From a checkpoint of a small masked image model.
Data: trained on retinal OCT scans (Kermany 2017), 38.5 epochs.
Rows from block 7 of the encoder of a small masked image model, named by matrix and row number. Rows with one number within an expert belong to one neuron, the router's apart. Each number is 500 + 40 x the weight over its row's rms, rounded and kept within 0 to 999. All counts start at 0. Numbers have three digits each.
Before each expert's rows are labels from the 100 images, of 14976, where the router gives the expert most weight on average: "peak at" is the part of the image that holds the peak; "patch colour" is the nearest of a few named colours to the mean colour under the peak. Only what is clearly more common there than usual is listed. The data: retinal OCT scans (Kermany 2017). In brackets: how many of the 100.
# router: slot weights (encoder.blocks.7.mlp.router.weight, 16x256), inputs 0-255
# gate: expert gate (encoder.blocks.7.mlp.gate, 8x256x256), inputs 0-255
# up: expert up (encoder.blocks.7.mlp.up, 8x256x256), inputs 0-255
# down: expert down (encoder.blocks.7.mlp.down, 8x256x256, transposed), outputs 0-255

# expert 2
peak at: top right (48)
patch colour: grey (55)
router.4:548524496460477436474437462450404489452511509495454459518521541514515535475521497549491495566527510517501523465488522512518511513478468482429477496441552452510504467461533485538516440455484522521542562548596588508471475460427471445495452447419512485499488506481496491493489466545446542613484498470472426444521402450460504512567539572425424506487469395428507513450530541578513457487487509456478473482527544507509487517536500465505498519515479544552480558509535446528511467568523444428517533494424552536527491506505544483478578473538463581514449530455496479513552462451488545553553542474526492503499423473516457501532400473607498501470477499471501490520520478453482505469459471444486491538432574476448499522483554479453473497465478467478448456445436446527460516537507513
router.5:596560544487504448488460472453389517484466502438471474469462575518466531481509463552478504530547516561533568442481550473527459490508456508468491552452532462516502459487523478530497391479482507476543573568613582551521489526488472433509502476462541490477503506477484483470484482535418491525489523538510444401464424487416462440532514533410414442483492433454538540489524464532476464449410479502529517501533536500518451567513499515484584557495481465489512524563524469501496475515529489417534532493476503530493516559496534498482584474552490518503510502472499466456502491420469543530486492502517480479529453477517471510516479486588487563464510484490464476469550493492529451453489460433517510524369521499461507500464516505525407521439485472486470504462467436524477429455536521
gate.0:505572492553489523559516509539493517509540528564545537565542541511478434540499556499487501506517524510538494575429478474557520543557459506465434504586471502510591424546457553492499569541469522444486408501504479502491508483470446518460532456515405472528380452472485484505526535536507462481499471514471474472474545496498481559438534404508483506552438518526484436481465459453430503491534542533496507490466442434481480456493357477454447466412510443501476482468437466536439488483471470489489459550453566512514539476512482535545520565513558513560479496521552544500564570503512438457586524548536539551487496549448471556464562467494524480534504456494506455505460502506502429486460528499517567467516490472532480419452486500490467448524463540508498462513510502479478504562513453
up.0:526480477459468470462514511528479534522512484443551470493440419478586551509531472483444514462471442490493506448476576483491531441464543404457452523467543456496493450508476491483483461501505465494536588469496510447506443459440443455480475459467554502496472546535522464496510490548434568553533533431495520466549399491544493436519547538524497489484527399420510485552486515533460474562504473455499509488482557497506481522477550493508510547503477575487494564515540382446476545569502478480527476452435493572490513516484440452478502475489416544496565462468471452485530475570474536482474532498495494440578417473506509464541494503520464475534511550522571486494515511491495429509532485457490516453481494582420549573475528477493468577468476426491422562523450502448534555511464524
down.0:519429466488502423462483527534528478488478509515542458395581489537511512517545455512504543482517498586524577528460547436528531483473539474439493444534450447514506556518532500467441489508502429516502519499486584526513511479512510467544535518491447516537561498514489498531505504518495487529495485531497541518518466461488542516529554531502464453478443543494469488512531471527518488484509471484565537520532504457496427432530514497505535444497525492598543572511534423483503485475540547539429577515453610463549472549426544478505656524448465538482494552497482478517517609541486490480464487468504518495500564486465593472541428561515535517505450524514573472523538547495450503488551542485595468447528516503476473466512500525483537476501490554573502496587546492438489572455536580
gate.1:504488494533505448582552467499464523487566524518540566436509556555493494546471519535557536563569465568525574581494447508526442576496468524563540556509537524536513575501544562443529529510525558499525434513554526484489506488447483437478458480459435452442465473429459521461475531438512463533436449497509511465473517515415475476460428441414432493503498519512498476477481454439499488425485487560521500461504456500510528458484448476495500529465541481540508485540455486528504497509523515540508531534513520476558519551511549534510586517563550472485515533453531519524439493469596527527523492513490507515467559502505494536452491473462516494478399464462470477490506482427466520444503410435479471511520467430518482387495488516506470429520446501456568422490490456521410509505497431
up.1:569526522496454468472490471479422462547504472478528495465466504491471470507462533519472568478516549501548512481518569511544494499482537499486487527469514489466512411532414491526513459559487513498577606563534532527528512478473464473486559454516512500543478541471506443457521484581427475493501492449484480490466452468528477446487538516514484468588514471460497460550437471501396511518442484428519553506528558475462447538512467501422457516429460490484509588457562509406459497545542440537550482571445486577489601460472444464487502581514502520549494464537560437493540536565452499456505471467492535534575444569471475552538494499483470425537542482530539535563434514498493399466504518466516512473436457523438487537483480481464504527411525525482468522536471468526508458503510519
down.1:502539499526537475500499545500434453504440510521531466451526503518457570503460472498448510533543499512425602400470447542558546505571534508496502522504413514540476481479519477483456480507558564482540510480542516546439472460528496510571506405539469543533563529524480512449577471489506456485516542499496539523510525490524560461470567533443475473507437550506474462558561510429554465527536464439500555496504520515511495511547497495519501539463496550513548591474508467545492525562413536514472517497496483499555513519515524414447539484484503503459492521599506453531518562541467540497543470456495508495530568555437522550444472515467482566423441511545462469482499457460604537466507511447632461517560551488489543498509453515487494527475546523556525484562507475484522517506486608

# expert 7
peak at: centre (40); middle right (30)
patch colour: grey (91)
router.14:466444472485530574536601564578627569536549531477560555476527508523502512534612517499527496466522456487537540517522481495544462461484442469529517506565459518517509577497471507458448487527524447428427410407388371458497424462505473515506539548524504543546517556481473565537519507557528528503502566540494523459438475535505538478470521492505520529534512503539513528522499474490472532514535451527587521529503529518541487505485501514491508544458526468479507580578505513487508517496524518516492526494490510490482527547501467518427430510463455401502494501542524509436402430515503524466484480486502490481533479515469503528499518496516542523539479470498509507530506561560517475513548449387529499516472472536523515497502469505492474549518492494548543600516569486490554601486476485
router.15:613605517510451435478427487485462482487498514557498544450500511510483500468523506473487512477495461493528502573528442444511443507486458515571503475527485508445534544491501508482499553528594523531580542598576533509477537505492484524450475485534519478478483513491494559507478497507500536562478455517483551508558537465392457510464461499519476432508476577510555539467493464480532554478453510465504509524580539585532506529544535557540544459555507544473548550492472485514529517512442449533478571569481458493554506513463554479453523553502510477519433461532506488457390487561548517531452427489469456494439517467455469469485537518541499534462446468474438491551510469443552493504487444467575532500548511459501515450485556540501490431500454519503574424460541510453467483430581439
gate.0:590555521506461429458433452424455444524484471494503453385506554548520483514455439481506475528500579535460482502453510529480509557559532556444496540476571447526468476482557416536545484438474541575576593565567568538496533523463504441467437467401518525502450426496523504485482471473475413440476460488546443516469537487476466477516477501464469494441477484442465484439481519474504452479542523527487481471532503510458484457463492483538496494569525499523532582451513464526499515501483526468443494462522514516511477474479527490590545467535529501513494537457467536567483432470472493574503503527487505529464538447496514476507529481500453517472495483505476499465498412451482461473391540522497467433479521455452494494494416481470568457467492506455458442459444495465443457487442527
up.0:502502546488542488423546482503512514523484410363490494426449505527461510503496389515504499472454512534500554390476587553474493455480468515547513547452524514462477557502514442517525443495545500468495541497499476462524514505526504428551495485529613496553539495539578511457504461510489527518551501512537532489502411511527467418494450570451486456452486471456455526516516437549500517497470499413523488470469475478453420509482547472509528633557444564432493529485536478460535517475460469456502479504526465486502515507480503496492488439520500490500479432526476482494500459487433573528496535574517461472564467469522460468491518501588451552467511536630478517496515495531481478478505587511496494496417522536437520566493541515541546560473528496465523534504484491498525492440484525
down.0:483489489502540481492484481484421507437488496491423510371488529508560460547458525525492489496506501471515678482525525605431483474492486499541520495562501519496548533479524501544527503584494666480473493532544550503528493483509506483528506504478506515478565525471488475468489494480521574670496496503488533520511483509531436519469492459335464487469527472474537466485457504524476493544425543476534490485497516557493502545517526492529514475554488501475463650474446495508517461515572513508504461549496562474457527519516508545519425499496497430509572476504482547516504400469518501520477506482498515485472537541494492509502546534463517472526508477509490515443543527523514469486475526492534486448511518516502489448536577503464576491511491493491513506506485487528524586465475539
gate.1:573542548512500422468471446435446450485490446453493481423493535549513471532463440496498476511504572564501527533490510532470477543563519563470482569476564471515462489486552463548549504437481548541562606545552578526499540517496533407467433456386492523492482418484532513454455434450493434478480461493569454508475545477452466477504484498438444509441480466471508471423499524441511478433501518489453484456500496502428537478501501469545508527560496505510509593447524462515506499524478466494466502511570459534519472470478538493550546467555545498512468508443462536551474442481496529562525532510516496519504547446507495449549492471492470531459507500524443524499513399442477509449394491550514486427482475473452498483496453501521538487466475524437482462463430481475444413459510514
up.1:501489498461515490442547500515518511526529465431543552463491567547520558485500451580537573528485605522458538374509580546447473472541531523498550551515547475466458484517521405596506447508535496505502552482479465454464471452437450427463468471494635490527521484524538472479502474465421498481526517465529484495480488466521473443533443558479485556448488513459509516528512574520480472477502491438520491471502526491470452482477529470474529617534454548422526500495563508446565510432447491471534538523562477543473521550488530468549485481523510490524465478523497451530537514498421577555538545585551505491576484492568499481501480490565462537489548504565497565508506477504454512484483519504529476503430507532425507541495520474535492560426509462485525529480490489519521446436532531
down.1:480505457485582430497501510517467490524517536501551430348468492459498534441535504532506435573479458533498533482613444571394532496540494494501558512562435530519526487457525408460513560500493625484467502496474532486551504533505468467458460468538505486453556523481514517544513476407544468534467460509480463513494435449464512491488486453383528547527533453485525502471506488527481479543533481466510513447509531526552479446489478565478571481463535517471489574485530497474501472570558515505534511463499507444480519572522510522508380474462478494544483560505483541508545391497519477517519532451475487476490496543519480496496465473502510460553475507527589472565544470464516481444453488492563501530502591541483461454538500493479510532539493473488447523490535480500538473497566569

# expert 6
peak at: top left (47)
patch colour: grey (92)
router.12:570515555464552472466507514446456517492449500409464510477469504520468484488445419507465491487515490547561611421535562443486452496492412539505469539483513498552499483490515513532464449487505470475513577534525530520527479519551516457488518486492515494551484484525478521446527543556464511540485552525508492402464445436523391412500468485467442442459406521487525471518477450530499526469420450553543514484477495477511461548482524483503530563509537436440466521484513478468446485498482451469506454507497426480471503535489540495500526441519512464448545492524471488435526498407420526503501511515457483459564547491505477485537548530586460555427519503493497448446538455522505466495490532517468560501434479543469493468446546514555412567476444429525515564444519454473506470397537534
router.13:565536481458436428432445465451411487407488506496457465463515508485516453495512514510533501534503487492509465461512569480505482486447516502434528488385530480511523420462511467537512454476543518533580581582622546497493486450466462482457483485442512460512511526481512473475518470561475527555509492449434439451497421437515490517505517568460438505516459403421498455472500537580477508493479505465493526518500549497496522485539475442475472486480508529486435545482470493522488456556512430451497490480458511511474487502516530510490543487527466553501450552538500497485598531455487495550528527473452534530533435530471446512535388506571495417485470492493547453523439494470478559484492478409480479532448591496484426559484542451489484501499470445497445490425453480519501484502488539
gate.0:445433497521546511525553521557532575536531524473540518498589576517547525501512564619515555594503515519527547475528490456519492490470479547521521504502498555553573521482559525512495505528550497464448414421431445473491498423525510505473508465530497403515435509430500513468490559474420551515491509496459479489518486527511513445523529497468479451481512519563496548486547475498499491510442520554477482465461456491500421453509510534512503509490524457514435496557552510581452424548531524483528553491606468518510503493560584541398500498512522454484506542452540482446524529468468500517543571593568524491512566526465506491503552531501549518438450496483501492552507498488486445500484543447455457602480462483522467445500529559507460491498454471512509494452526494509496617539486515
up.0:459420466499471468484532505576529571574509508502560544554525531513587515495503556595512547565500453524546518490510529393499473477456506488519486506505498560536552534471520530524502513511513491482495486415444433415462482399477460486387459480492555480501414505460510497488490527503454539545500504530457492421527436523516506417553568514471497499516505461528477558518550508524491492521424491486521475469468548545512506495526518528533532531506493483503430548547490540546525451517536508503477563482604478510504492585516540544446487480504493456440520447500501437440574555436508518513512524536533455428486509472577535454517487478485579486437496531510493455484438506497511458504524483471416461579479449507491481508532525504547477510491499382491541518426486533520501526566429529
down.0:456562510463451485485511494452555513483520499497505569485436480577584573533547476540536595475522532444459533483455596466475436430493492477552519517475555543595523534453498512452475519472507495469500505536478523481479404449487427522533499467495481573488524525513454525487435452478494521504513536436432505466502455436510527487571549498473502473497582460467451489462500502601509513587545446511505534516539501419522437470513557482483560492510486454510485535515521481484418530440527497526499534495497489493531544486467471523465530537525510508490512500539538462519499495531400456524515534443497506436553454462521501432439493573458548496498437547509473510434551510430580433499511447528475454516483551544501513549485506510488478446505517599487425451467518527397555533479501482
gate.1:471467491476548487525504492474458483449505501505512486492520539492520520488435467524474524500516507508471469524536549523410507489517528498444455507553536506489468423576515466533501428572557488514512506490477494505430471447489463499506461431457476477452432464533495470461423458521447531532491506489477537507538454486487453518492498503514488566479511516450606459499472531445525482470549552513457519467489516406463564482469535542478542491535493585539481494490480418474449518574495523469514494493478497533488474473503481490519512453523504456513524498472451498474525496595485521516510561646534558553545538508465390443519497520498386505469549518485511488416435465482412547493505506553488576459577526501471568515416540445441493495479414514492504486517471506437486525356549531
up.1:541558502477480476483435487393414480424462493502453472473477420445461489473439493480444548486500450487544530544528516451407482461432445460494460483457487466515442485533478546450494498522479483546563556627543467576559533520527568519514495421486416449473429500475492405489491426555483557540488512513547494457551481493529451500524529514465496531518525468505514499458492486471491411534465506463411504524500465480498498497446505505498529485483466514528496464505491544504463499486509467528521423534455559469535470501532448499480516491493495541445509461490483424484566533513493437446518492544486523480488449550512451536544462501469439448479514522499503446509522558483509578506536482538509578546555511504510476486509532559467464495507456528508474494519467573475493643488379536
down.1:529494526489479578443569464468455486487456489525506429475499553527506522531504521404512475470552454458479509596499547478502450497571511487592607475492500526446544495505529460460506524506513472447512486503427504557547487447595463506524601501537475530522546559534512536449476452507528523516445556508444564466507555469542518521489502484469505503513542497482458444502526486448474444477500450514519481515493531554461467467530551515533459491565490477522567506505438527468557484385426506520539468448527533487530557471509511406452547497553559431448443470565542484449524538546479452501532556531539552485453449499486512528470534494443496551479512501485544567562452470502523557534575495558513573455453515490533504457527562503484504518524446478497508450569517484575469575469529491