config.yaml
dataset: "retinal OCT scans (Kermany 2017)"
image_size: 32
mask_ratio: 0.5
loss: "mse"
encoder_bias: "qkv"
encoder_qk_norm: true
encoder_layers: 14
encoder_width: 256
encoder_positions: "sincos"
norm_pix_loss: false
batch_size: 128
lr_schedule: "constant"
Rows from block 3 of the decoder of a small masked image model, named by matrix and row number. Rows with one number belong to one neuron. Each number is 200 + 20 x the weight over its row's rms, rounded and kept within 0 to 999. All counts start at 0.
After each neuron's rows are labels from the 100 images, of 14976, where the neuron reaches its largest size: "responds to" is what is common among them. Only what is clearly more common there than usual is listed. The data: retinal OCT scans (Kermany 2017). In brackets: how many of the 100.
# gate: MLP gate (decoder.3.mlp.gate.weight, 512x256), inputs 172-255
# fc1: MLP up (decoder.3.mlp.fc1.weight, 512x256), inputs 172-255
# fc2: MLP down (decoder.3.mlp.fc2.weight, 256x512, transposed), outputs 172-255

gate.172,238,202,221,174,233,163,215,222,238,209,239,213,225,226,210,210,165,191,199,219,214,206,216,197,208,223,216,208,199,202,195,182,193,182,184,203,154,182,194,156,252,159,203,207,231,185,207,166,197,199,186,201,224,204,196,198,168,219,180,213,192,199,190,194,182,186,180,181,191,190,205,160,183,217,202,203,207,212,207,226,230,187,189,168
fc1.172,222,202,200,156,244,178,213,244,200,195,208,216,220,191,169,171,181,219,207,218,196,215,202,174,201,190,201,206,215,190,194,191,231,173,260,263,181,191,208,149,238,218,199,211,190,215,196,172,182,225,223,204,201,252,199,213,194,206,185,207,215,194,159,187,187,209,200,181,163,215,205,190,203,223,183,202,184,163,194,218,250,192,217,209
fc2.172,196,223,195,195,188,167,225,217,201,222,213,157,197,236,200,201,211,214,228,200,214,201,189,204,219,168,195,194,209,186,181,231,206,193,190,226,208,202,181,173,223,226,227,198,206,203,167,214,219,208,199,193,212,169,204,207,196,197,214,184,187,206,192,204,198,175,239,194,201,180,180,226,218,185,188,220,187,206,196,195,215,166,172,200
responds to: finding: diabetic macular edema (53)

gate.177,186,187,187,213,209,244,199,196,225,212,182,207,182,216,207,194,193,207,203,204,200,193,203,181,205,218,221,229,216,239,234,195,223,236,191,170,174,198,209,218,203,214,170,205,209,187,200,183,185,214,205,159,158,209,208,191,211,194,192,208,205,183,212,210,162,200,192,153,200,216,216,190,199,212,190,210,192,194,206,196,197,208,162,195
fc1.177,207,158,184,217,192,205,230,191,205,154,205,213,199,158,187,183,169,219,197,176,184,195,169,199,193,191,198,182,188,217,199,185,179,217,209,199,213,214,204,235,153,184,202,203,234,181,231,185,200,195,199,193,214,200,195,199,188,217,212,181,203,223,213,217,216,184,200,199,177,226,192,219,209,172,214,184,229,243,206,203,215,218,199,223
fc2.177,166,179,196,230,189,168,199,220,204,202,250,217,183,248,228,220,150,145,219,175,194,217,190,183,210,183,206,200,194,195,173,216,222,235,219,178,188,194,184,207,171,205,188,167,196,206,207,229,182,191,184,183,173,223,215,182,191,194,213,194,231,204,194,222,209,211,216,210,231,210,133,225,190,192,224,236,199,192,172,201,153,217,187,202
responds to: finding: normal (87)

gate.418,189,226,238,216,201,207,223,254,212,194,205,223,219,231,240,226,184,198,215,190,227,220,245,220,208,204,212,194,205,188,183,191,177,165,179,174,181,194,187,182,202,197,181,176,212,166,201,190,172,208,184,195,142,174,221,170,192,160,195,200,192,202,178,186,197,191,177,192,186,209,161,170,175,208,187,196,197,165,182,187,184,190,180,196
fc1.418,222,183,234,152,195,188,167,206,198,183,184,180,185,178,185,193,249,211,153,188,195,212,175,182,184,194,207,205,202,206,229,214,230,235,221,232,193,237,180,184,193,205,206,212,188,168,174,203,204,172,187,205,271,182,202,243,224,241,194,217,195,216,197,187,201,218,195,171,209,200,260,190,194,179,186,204,200,199,191,207,247,167,184,220
fc2.418,216,204,194,217,196,210,222,212,176,192,200,205,179,220,233,238,224,197,231,201,187,172,186,175,164,235,184,224,147,198,233,207,218,215,154,225,223,208,163,192,195,215,192,173,213,217,190,234,202,196,218,205,187,191,191,200,187,220,196,223,223,243,223,193,177,168,197,191,174,196,231,198,195,191,197,186,172,197,181,208,173,196,221,199
responds to: finding: normal (93)

gate.260,179,187,192,225,192,271,184,202,239,210,234,182,183,211,232,198,219,209,214,207,179,192,227,226,203,224,189,188,205,179,204,163,183,179,173,186,207,183,198,169,167,190,224,189,192,179,234,181,193,190,199,167,194,169,182,210,207,213,195,173,188,158,198,170,185,175,201,160,206,196,200,160,182,164,202,184,197,188,185,182,180,197,229,188
fc1.260,201,205,161,216,201,235,189,188,197,168,198,198,194,193,213,184,178,206,211,211,173,175,204,228,194,203,194,166,197,174,195,160,172,173,185,187,229,191,190,155,209,185,177,205,176,213,224,179,165,196,203,208,191,183,211,225,207,217,228,181,188,191,167,169,188,198,192,155,175,183,219,177,195,157,213,187,218,176,169,178,199,183,229,202
fc2.260,186,202,224,213,167,221,197,179,200,205,203,182,189,239,180,201,193,212,201,182,193,218,225,232,209,211,216,183,180,173,167,190,178,152,221,186,233,183,183,170,186,162,216,167,227,205,202,207,208,185,189,201,190,182,189,205,238,178,211,196,200,213,176,217,208,225,219,169,193,190,197,178,187,152,220,215,187,202,197,206,183,201,180,187
responds to: finding: diabetic macular edema (68)

gate.52,223,201,210,241,200,203,212,216,219,205,202,198,216,207,210,198,196,199,244,161,164,172,191,212,229,213,207,223,234,219,211,192,187,206,188,169,190,226,190,196,170,191,197,178,223,210,189,249,180,225,196,183,173,189,200,201,182,186,191,186,200,198,181,214,217,160,172,237,188,186,171,188,198,190,172,191,195,208,228,178,181,183,224,198
fc1.52,187,194,197,170,184,223,191,171,179,181,140,198,210,196,208,209,219,193,145,233,220,215,221,208,212,195,203,195,212,203,193,210,213,206,173,234,235,174,188,177,220,238,209,200,147,178,236,214,228,195,211,212,235,188,184,203,192,215,229,195,177,194,206,164,208,234,204,200,202,190,243,206,199,211,207,199,200,197,189,193,221,194,201,199
fc2.52,191,241,226,198,218,215,186,202,228,202,203,192,190,188,196,190,210,160,222,179,217,216,228,194,206,175,196,196,189,186,202,198,200,123,199,219,198,201,214,215,183,148,208,176,220,189,193,162,183,195,205,196,203,215,174,196,204,211,157,184,219,210,203,218,198,178,241,144,201,215,208,221,205,199,228,209,209,222,207,237,142,195,206,188
responds to: finding: normal (84)

gate.92,196,219,204,210,191,212,218,202,217,199,183,193,198,201,208,190,233,208,177,207,188,186,203,190,202,202,210,181,190,200,186,188,188,206,215,210,253,203,207,179,162,243,210,205,179,184,180,248,231,203,198,223,199,196,187,219,184,184,184,182,221,182,209,187,225,204,181,189,210,190,206,178,212,156,194,194,141,215,205,186,194,177,186,210
fc1.92,255,187,219,205,199,231,192,204,231,182,216,220,202,182,220,158,180,166,203,199,194,204,202,209,214,213,215,206,215,239,183,180,195,243,182,160,207,243,193,238,177,182,169,173,215,190,186,212,181,195,209,181,179,199,214,173,216,200,166,225,217,236,183,222,188,193,179,184,187,208,178,208,202,217,211,221,176,170,182,174,181,206,177,229
fc2.92,195,228,196,194,189,230,176,201,213,195,167,193,205,215,211,212,223,249,187,230,196,179,202,197,198,207,194,207,223,201,166,212,159,217,206,247,201,186,223,214,189,209,235,175,183,191,194,216,221,209,195,176,189,207,187,176,202,229,222,197,158,193,201,136,181,187,165,225,226,189,196,170,196,230,180,201,217,197,199,215,235,179,199,183
responds to: finding: choroidal neovascularization (78)

gate.104,185,197,237,226,207,228,175,188,190,226,169,172,216,244,183,193,186,221,192,188,258,235,221,218,212,221,216,199,202,213,208,192,200,238,185,174,186,193,187,204,172,231,168,199,166,202,187,229,190,205,169,201,162,224,217,221,148,183,198,162,185,192,195,189,176,190,178,251,192,220,178,199,199,206,175,202,202,210,185,173,196,196,166,207
fc1.104,179,218,176,196,186,235,201,183,187,231,186,191,190,194,213,201,204,203,212,206,231,212,204,207,208,203,190,209,202,183,183,194,185,156,182,167,182,224,178,184,222,185,189,234,198,194,177,200,195,199,201,200,188,214,152,241,202,221,209,209,195,209,163,219,191,184,185,232,193,183,163,203,202,217,189,189,200,149,244,182,203,197,233,191
fc2.104,210,185,142,194,190,205,195,200,199,202,225,174,213,215,155,192,197,226,160,173,194,210,206,179,198,191,189,164,197,171,201,187,194,232,196,177,195,204,198,184,183,218,194,178,201,197,193,195,197,197,197,194,247,196,190,194,203,207,208,231,206,207,224,203,196,206,186,188,197,186,197,184,210,213,189,197,184,213,173,193,182,185,192,207
responds to: finding: normal (85)

gate.7,185,163,175,201,191,198,182,195,215,207,193,176,188,170,221,212,230,204,207,192,194,173,190,177,213,196,212,219,217,201,223,233,228,174,219,194,192,195,228,168,182,186,171,196,192,201,216,169,241,184,208,216,239,207,174,203,164,207,165,218,206,155,202,202,188,198,180,171,182,186,219,153,189,217,160,191,186,212,197,182,196,208,184,163
fc1.7,196,190,188,206,206,210,217,210,141,172,201,189,191,188,215,230,192,204,227,237,217,198,199,212,207,182,179,196,211,191,207,217,210,154,200,235,189,188,203,198,227,218,187,230,210,192,181,180,179,200,208,194,196,194,195,201,233,224,224,212,196,217,206,181,186,201,193,170,206,173,246,205,184,265,226,192,220,189,216,222,185,224,159,193
fc2.7,155,235,201,180,228,160,205,204,209,175,217,192,221,188,217,214,165,175,245,201,196,173,214,202,167,213,207,212,196,233,230,180,215,164,195,185,203,182,206,193,232,180,184,249,240,205,230,180,196,196,204,191,215,211,237,209,191,237,205,210,212,202,218,206,220,195,220,204,203,198,179,204,237,229,210,189,197,220,179,207,175,221,175,182
responds to: finding: diabetic macular edema (75)

gate.274,224,224,201,212,194,198,216,223,213,227,187,201,212,235,242,214,209,207,218,219,234,207,203,201,198,216,203,186,196,189,205,204,182,182,211,176,166,161,189,219,175,174,209,189,174,186,187,141,206,184,151,174,200,195,198,202,170,202,179,194,190,163,196,183,176,199,170,214,177,215,191,156,180,190,162,188,191,173,170,196,185,191,199,190
fc1.274,182,178,202,188,189,198,202,208,205,197,225,196,177,159,212,181,200,188,213,169,188,198,195,190,197,197,196,216,202,188,213,188,195,167,203,212,213,219,208,155,176,237,197,231,238,195,195,236,207,189,244,242,198,170,180,208,231,198,246,197,225,236,221,207,210,200,224,180,223,162,204,241,203,212,218,215,208,204,254,202,174,225,242,203
fc2.274,177,212,168,200,198,214,164,203,206,189,216,177,204,203,208,207,192,225,219,173,205,210,169,192,180,195,189,217,211,154,187,225,193,152,204,232,202,217,181,216,176,185,195,196,221,218,180,199,198,167,227,191,200,214,185,200,240,222,209,160,208,192,199,205,197,206,229,147,176,209,238,200,192,192,200,200,203,223,194,163,200,193,214,195
responds to: finding: normal (81)

gate.241,185,176,192,204,185,167,202,204,242,203,245,201,209,177,202,228,203,195,229,197,190,195,209,178,209,203,231,216,216,216,219,214,205,206,189,223,163,190,214,198,187,204,204,204,264,203,208,185,203,202,173,189,169,194,186,216,181,201,187,187,202,201,225,177,217,195,200,210,189,207,237,201,184,211,209,197,192,230,218,241,174,205,202,183
fc1.241,186,215,244,219,181,185,185,161,221,213,187,188,210,216,189,179,205,181,149,187,167,177,178,181,189,203,189,211,193,203,207,193,201,257,186,187,229,194,202,166,180,205,204,172,165,213,233,204,239,203,211,192,184,209,242,231,192,204,170,220,203,169,202,199,218,190,214,213,220,241,205,192,221,164,191,194,207,226,167,196,212,208,201,216
fc2.241,203,144,223,218,185,205,185,190,206,204,193,172,197,207,205,196,174,215,238,194,207,215,220,222,189,212,218,218,204,158,179,198,231,170,195,178,200,229,211,200,207,184,142,166,251,194,187,184,202,181,212,188,188,175,182,195,189,187,202,208,213,201,170,221,202,192,156,260,175,188,237,184,205,220,203,186,178,203,203,221,203,234,225,166
responds to: finding: choroidal neovascularization (60)

gate.129,219,196,231,219,200,176,211,253,235,234,199,205,195,247,242,225,221,201,226,202,193,198,210,213,222,242,241,207,228,225,230,192,187,205,171,169,196,186,170,158,181,191,206,200,196,187,197,222,207,243,163,200,194,194,184,157,181,189,193,191,194,186,207,185,182,165,140,217,192,175,200,166,176,205,184,191,179,191,186,179,202,153,179,180
fc1.129,179,187,205,181,172,192,187,165,157,198,201,164,184,189,201,227,192,188,195,187,216,210,184,180,174,175,195,193,214,178,206,202,187,204,190,215,213,215,187,179,165,187,207,191,193,183,187,177,213,166,210,186,216,175,188,264,205,182,213,211,176,204,200,203,179,192,199,173,216,200,157,209,188,188,265,192,191,194,247,239,161,207,210,206
fc2.129,188,228,189,199,193,210,195,208,202,197,213,219,226,212,221,207,213,196,222,170,194,218,185,219,180,204,210,213,164,202,203,181,200,186,181,214,220,171,216,149,191,190,186,166,212,182,206,203,204,219,234,195,205,208,162,178,218,180,201,208,207,213,198,225,176,194,212,185,196,232,190,217,194,192,227,230,190,208,213,181,215,203,209,187
responds to: finding: normal (93)

gate.154,199,195,201,227,214,227,182,220,195,206,231,208,207,212,205,203,167,199,223,186,204,214,211,219,215,219,214,198,221,215,224,198,189,218,204,167,216,191,208,186,203,199,153,202,220,199,194,205,178,211,204,185,192,204,216,206,209,189,191,207,201,192,185,173,197,186,188,218,212,210,213,214,186,185,200,190,240,217,175,207,179,216,187,204
fc1.154,205,195,188,226,187,245,183,208,179,204,190,220,219,211,193,202,202,185,227,224,168,156,168,178,185,177,176,188,186,222,178,211,211,183,218,206,175,217,225,230,182,215,202,204,159,187,193,194,194,201,191,181,170,214,185,197,203,183,187,194,207,180,199,180,187,221,210,195,183,211,175,175,214,158,219,226,175,196,195,185,191,213,218,218
fc2.154,219,227,194,192,199,161,194,194,179,204,180,207,213,218,184,198,198,179,199,254,202,202,216,193,200,198,197,198,213,198,200,182,214,225,213,174,210,199,208,170,212,196,215,218,201,210,219,188,193,190,189,204,138,208,189,196,194,197,193,203,211,197,204,210,201,213,217,230,229,226,195,233,197,162,197,209,180,187,194,219,217,237,207,207
responds to: finding: normal (78)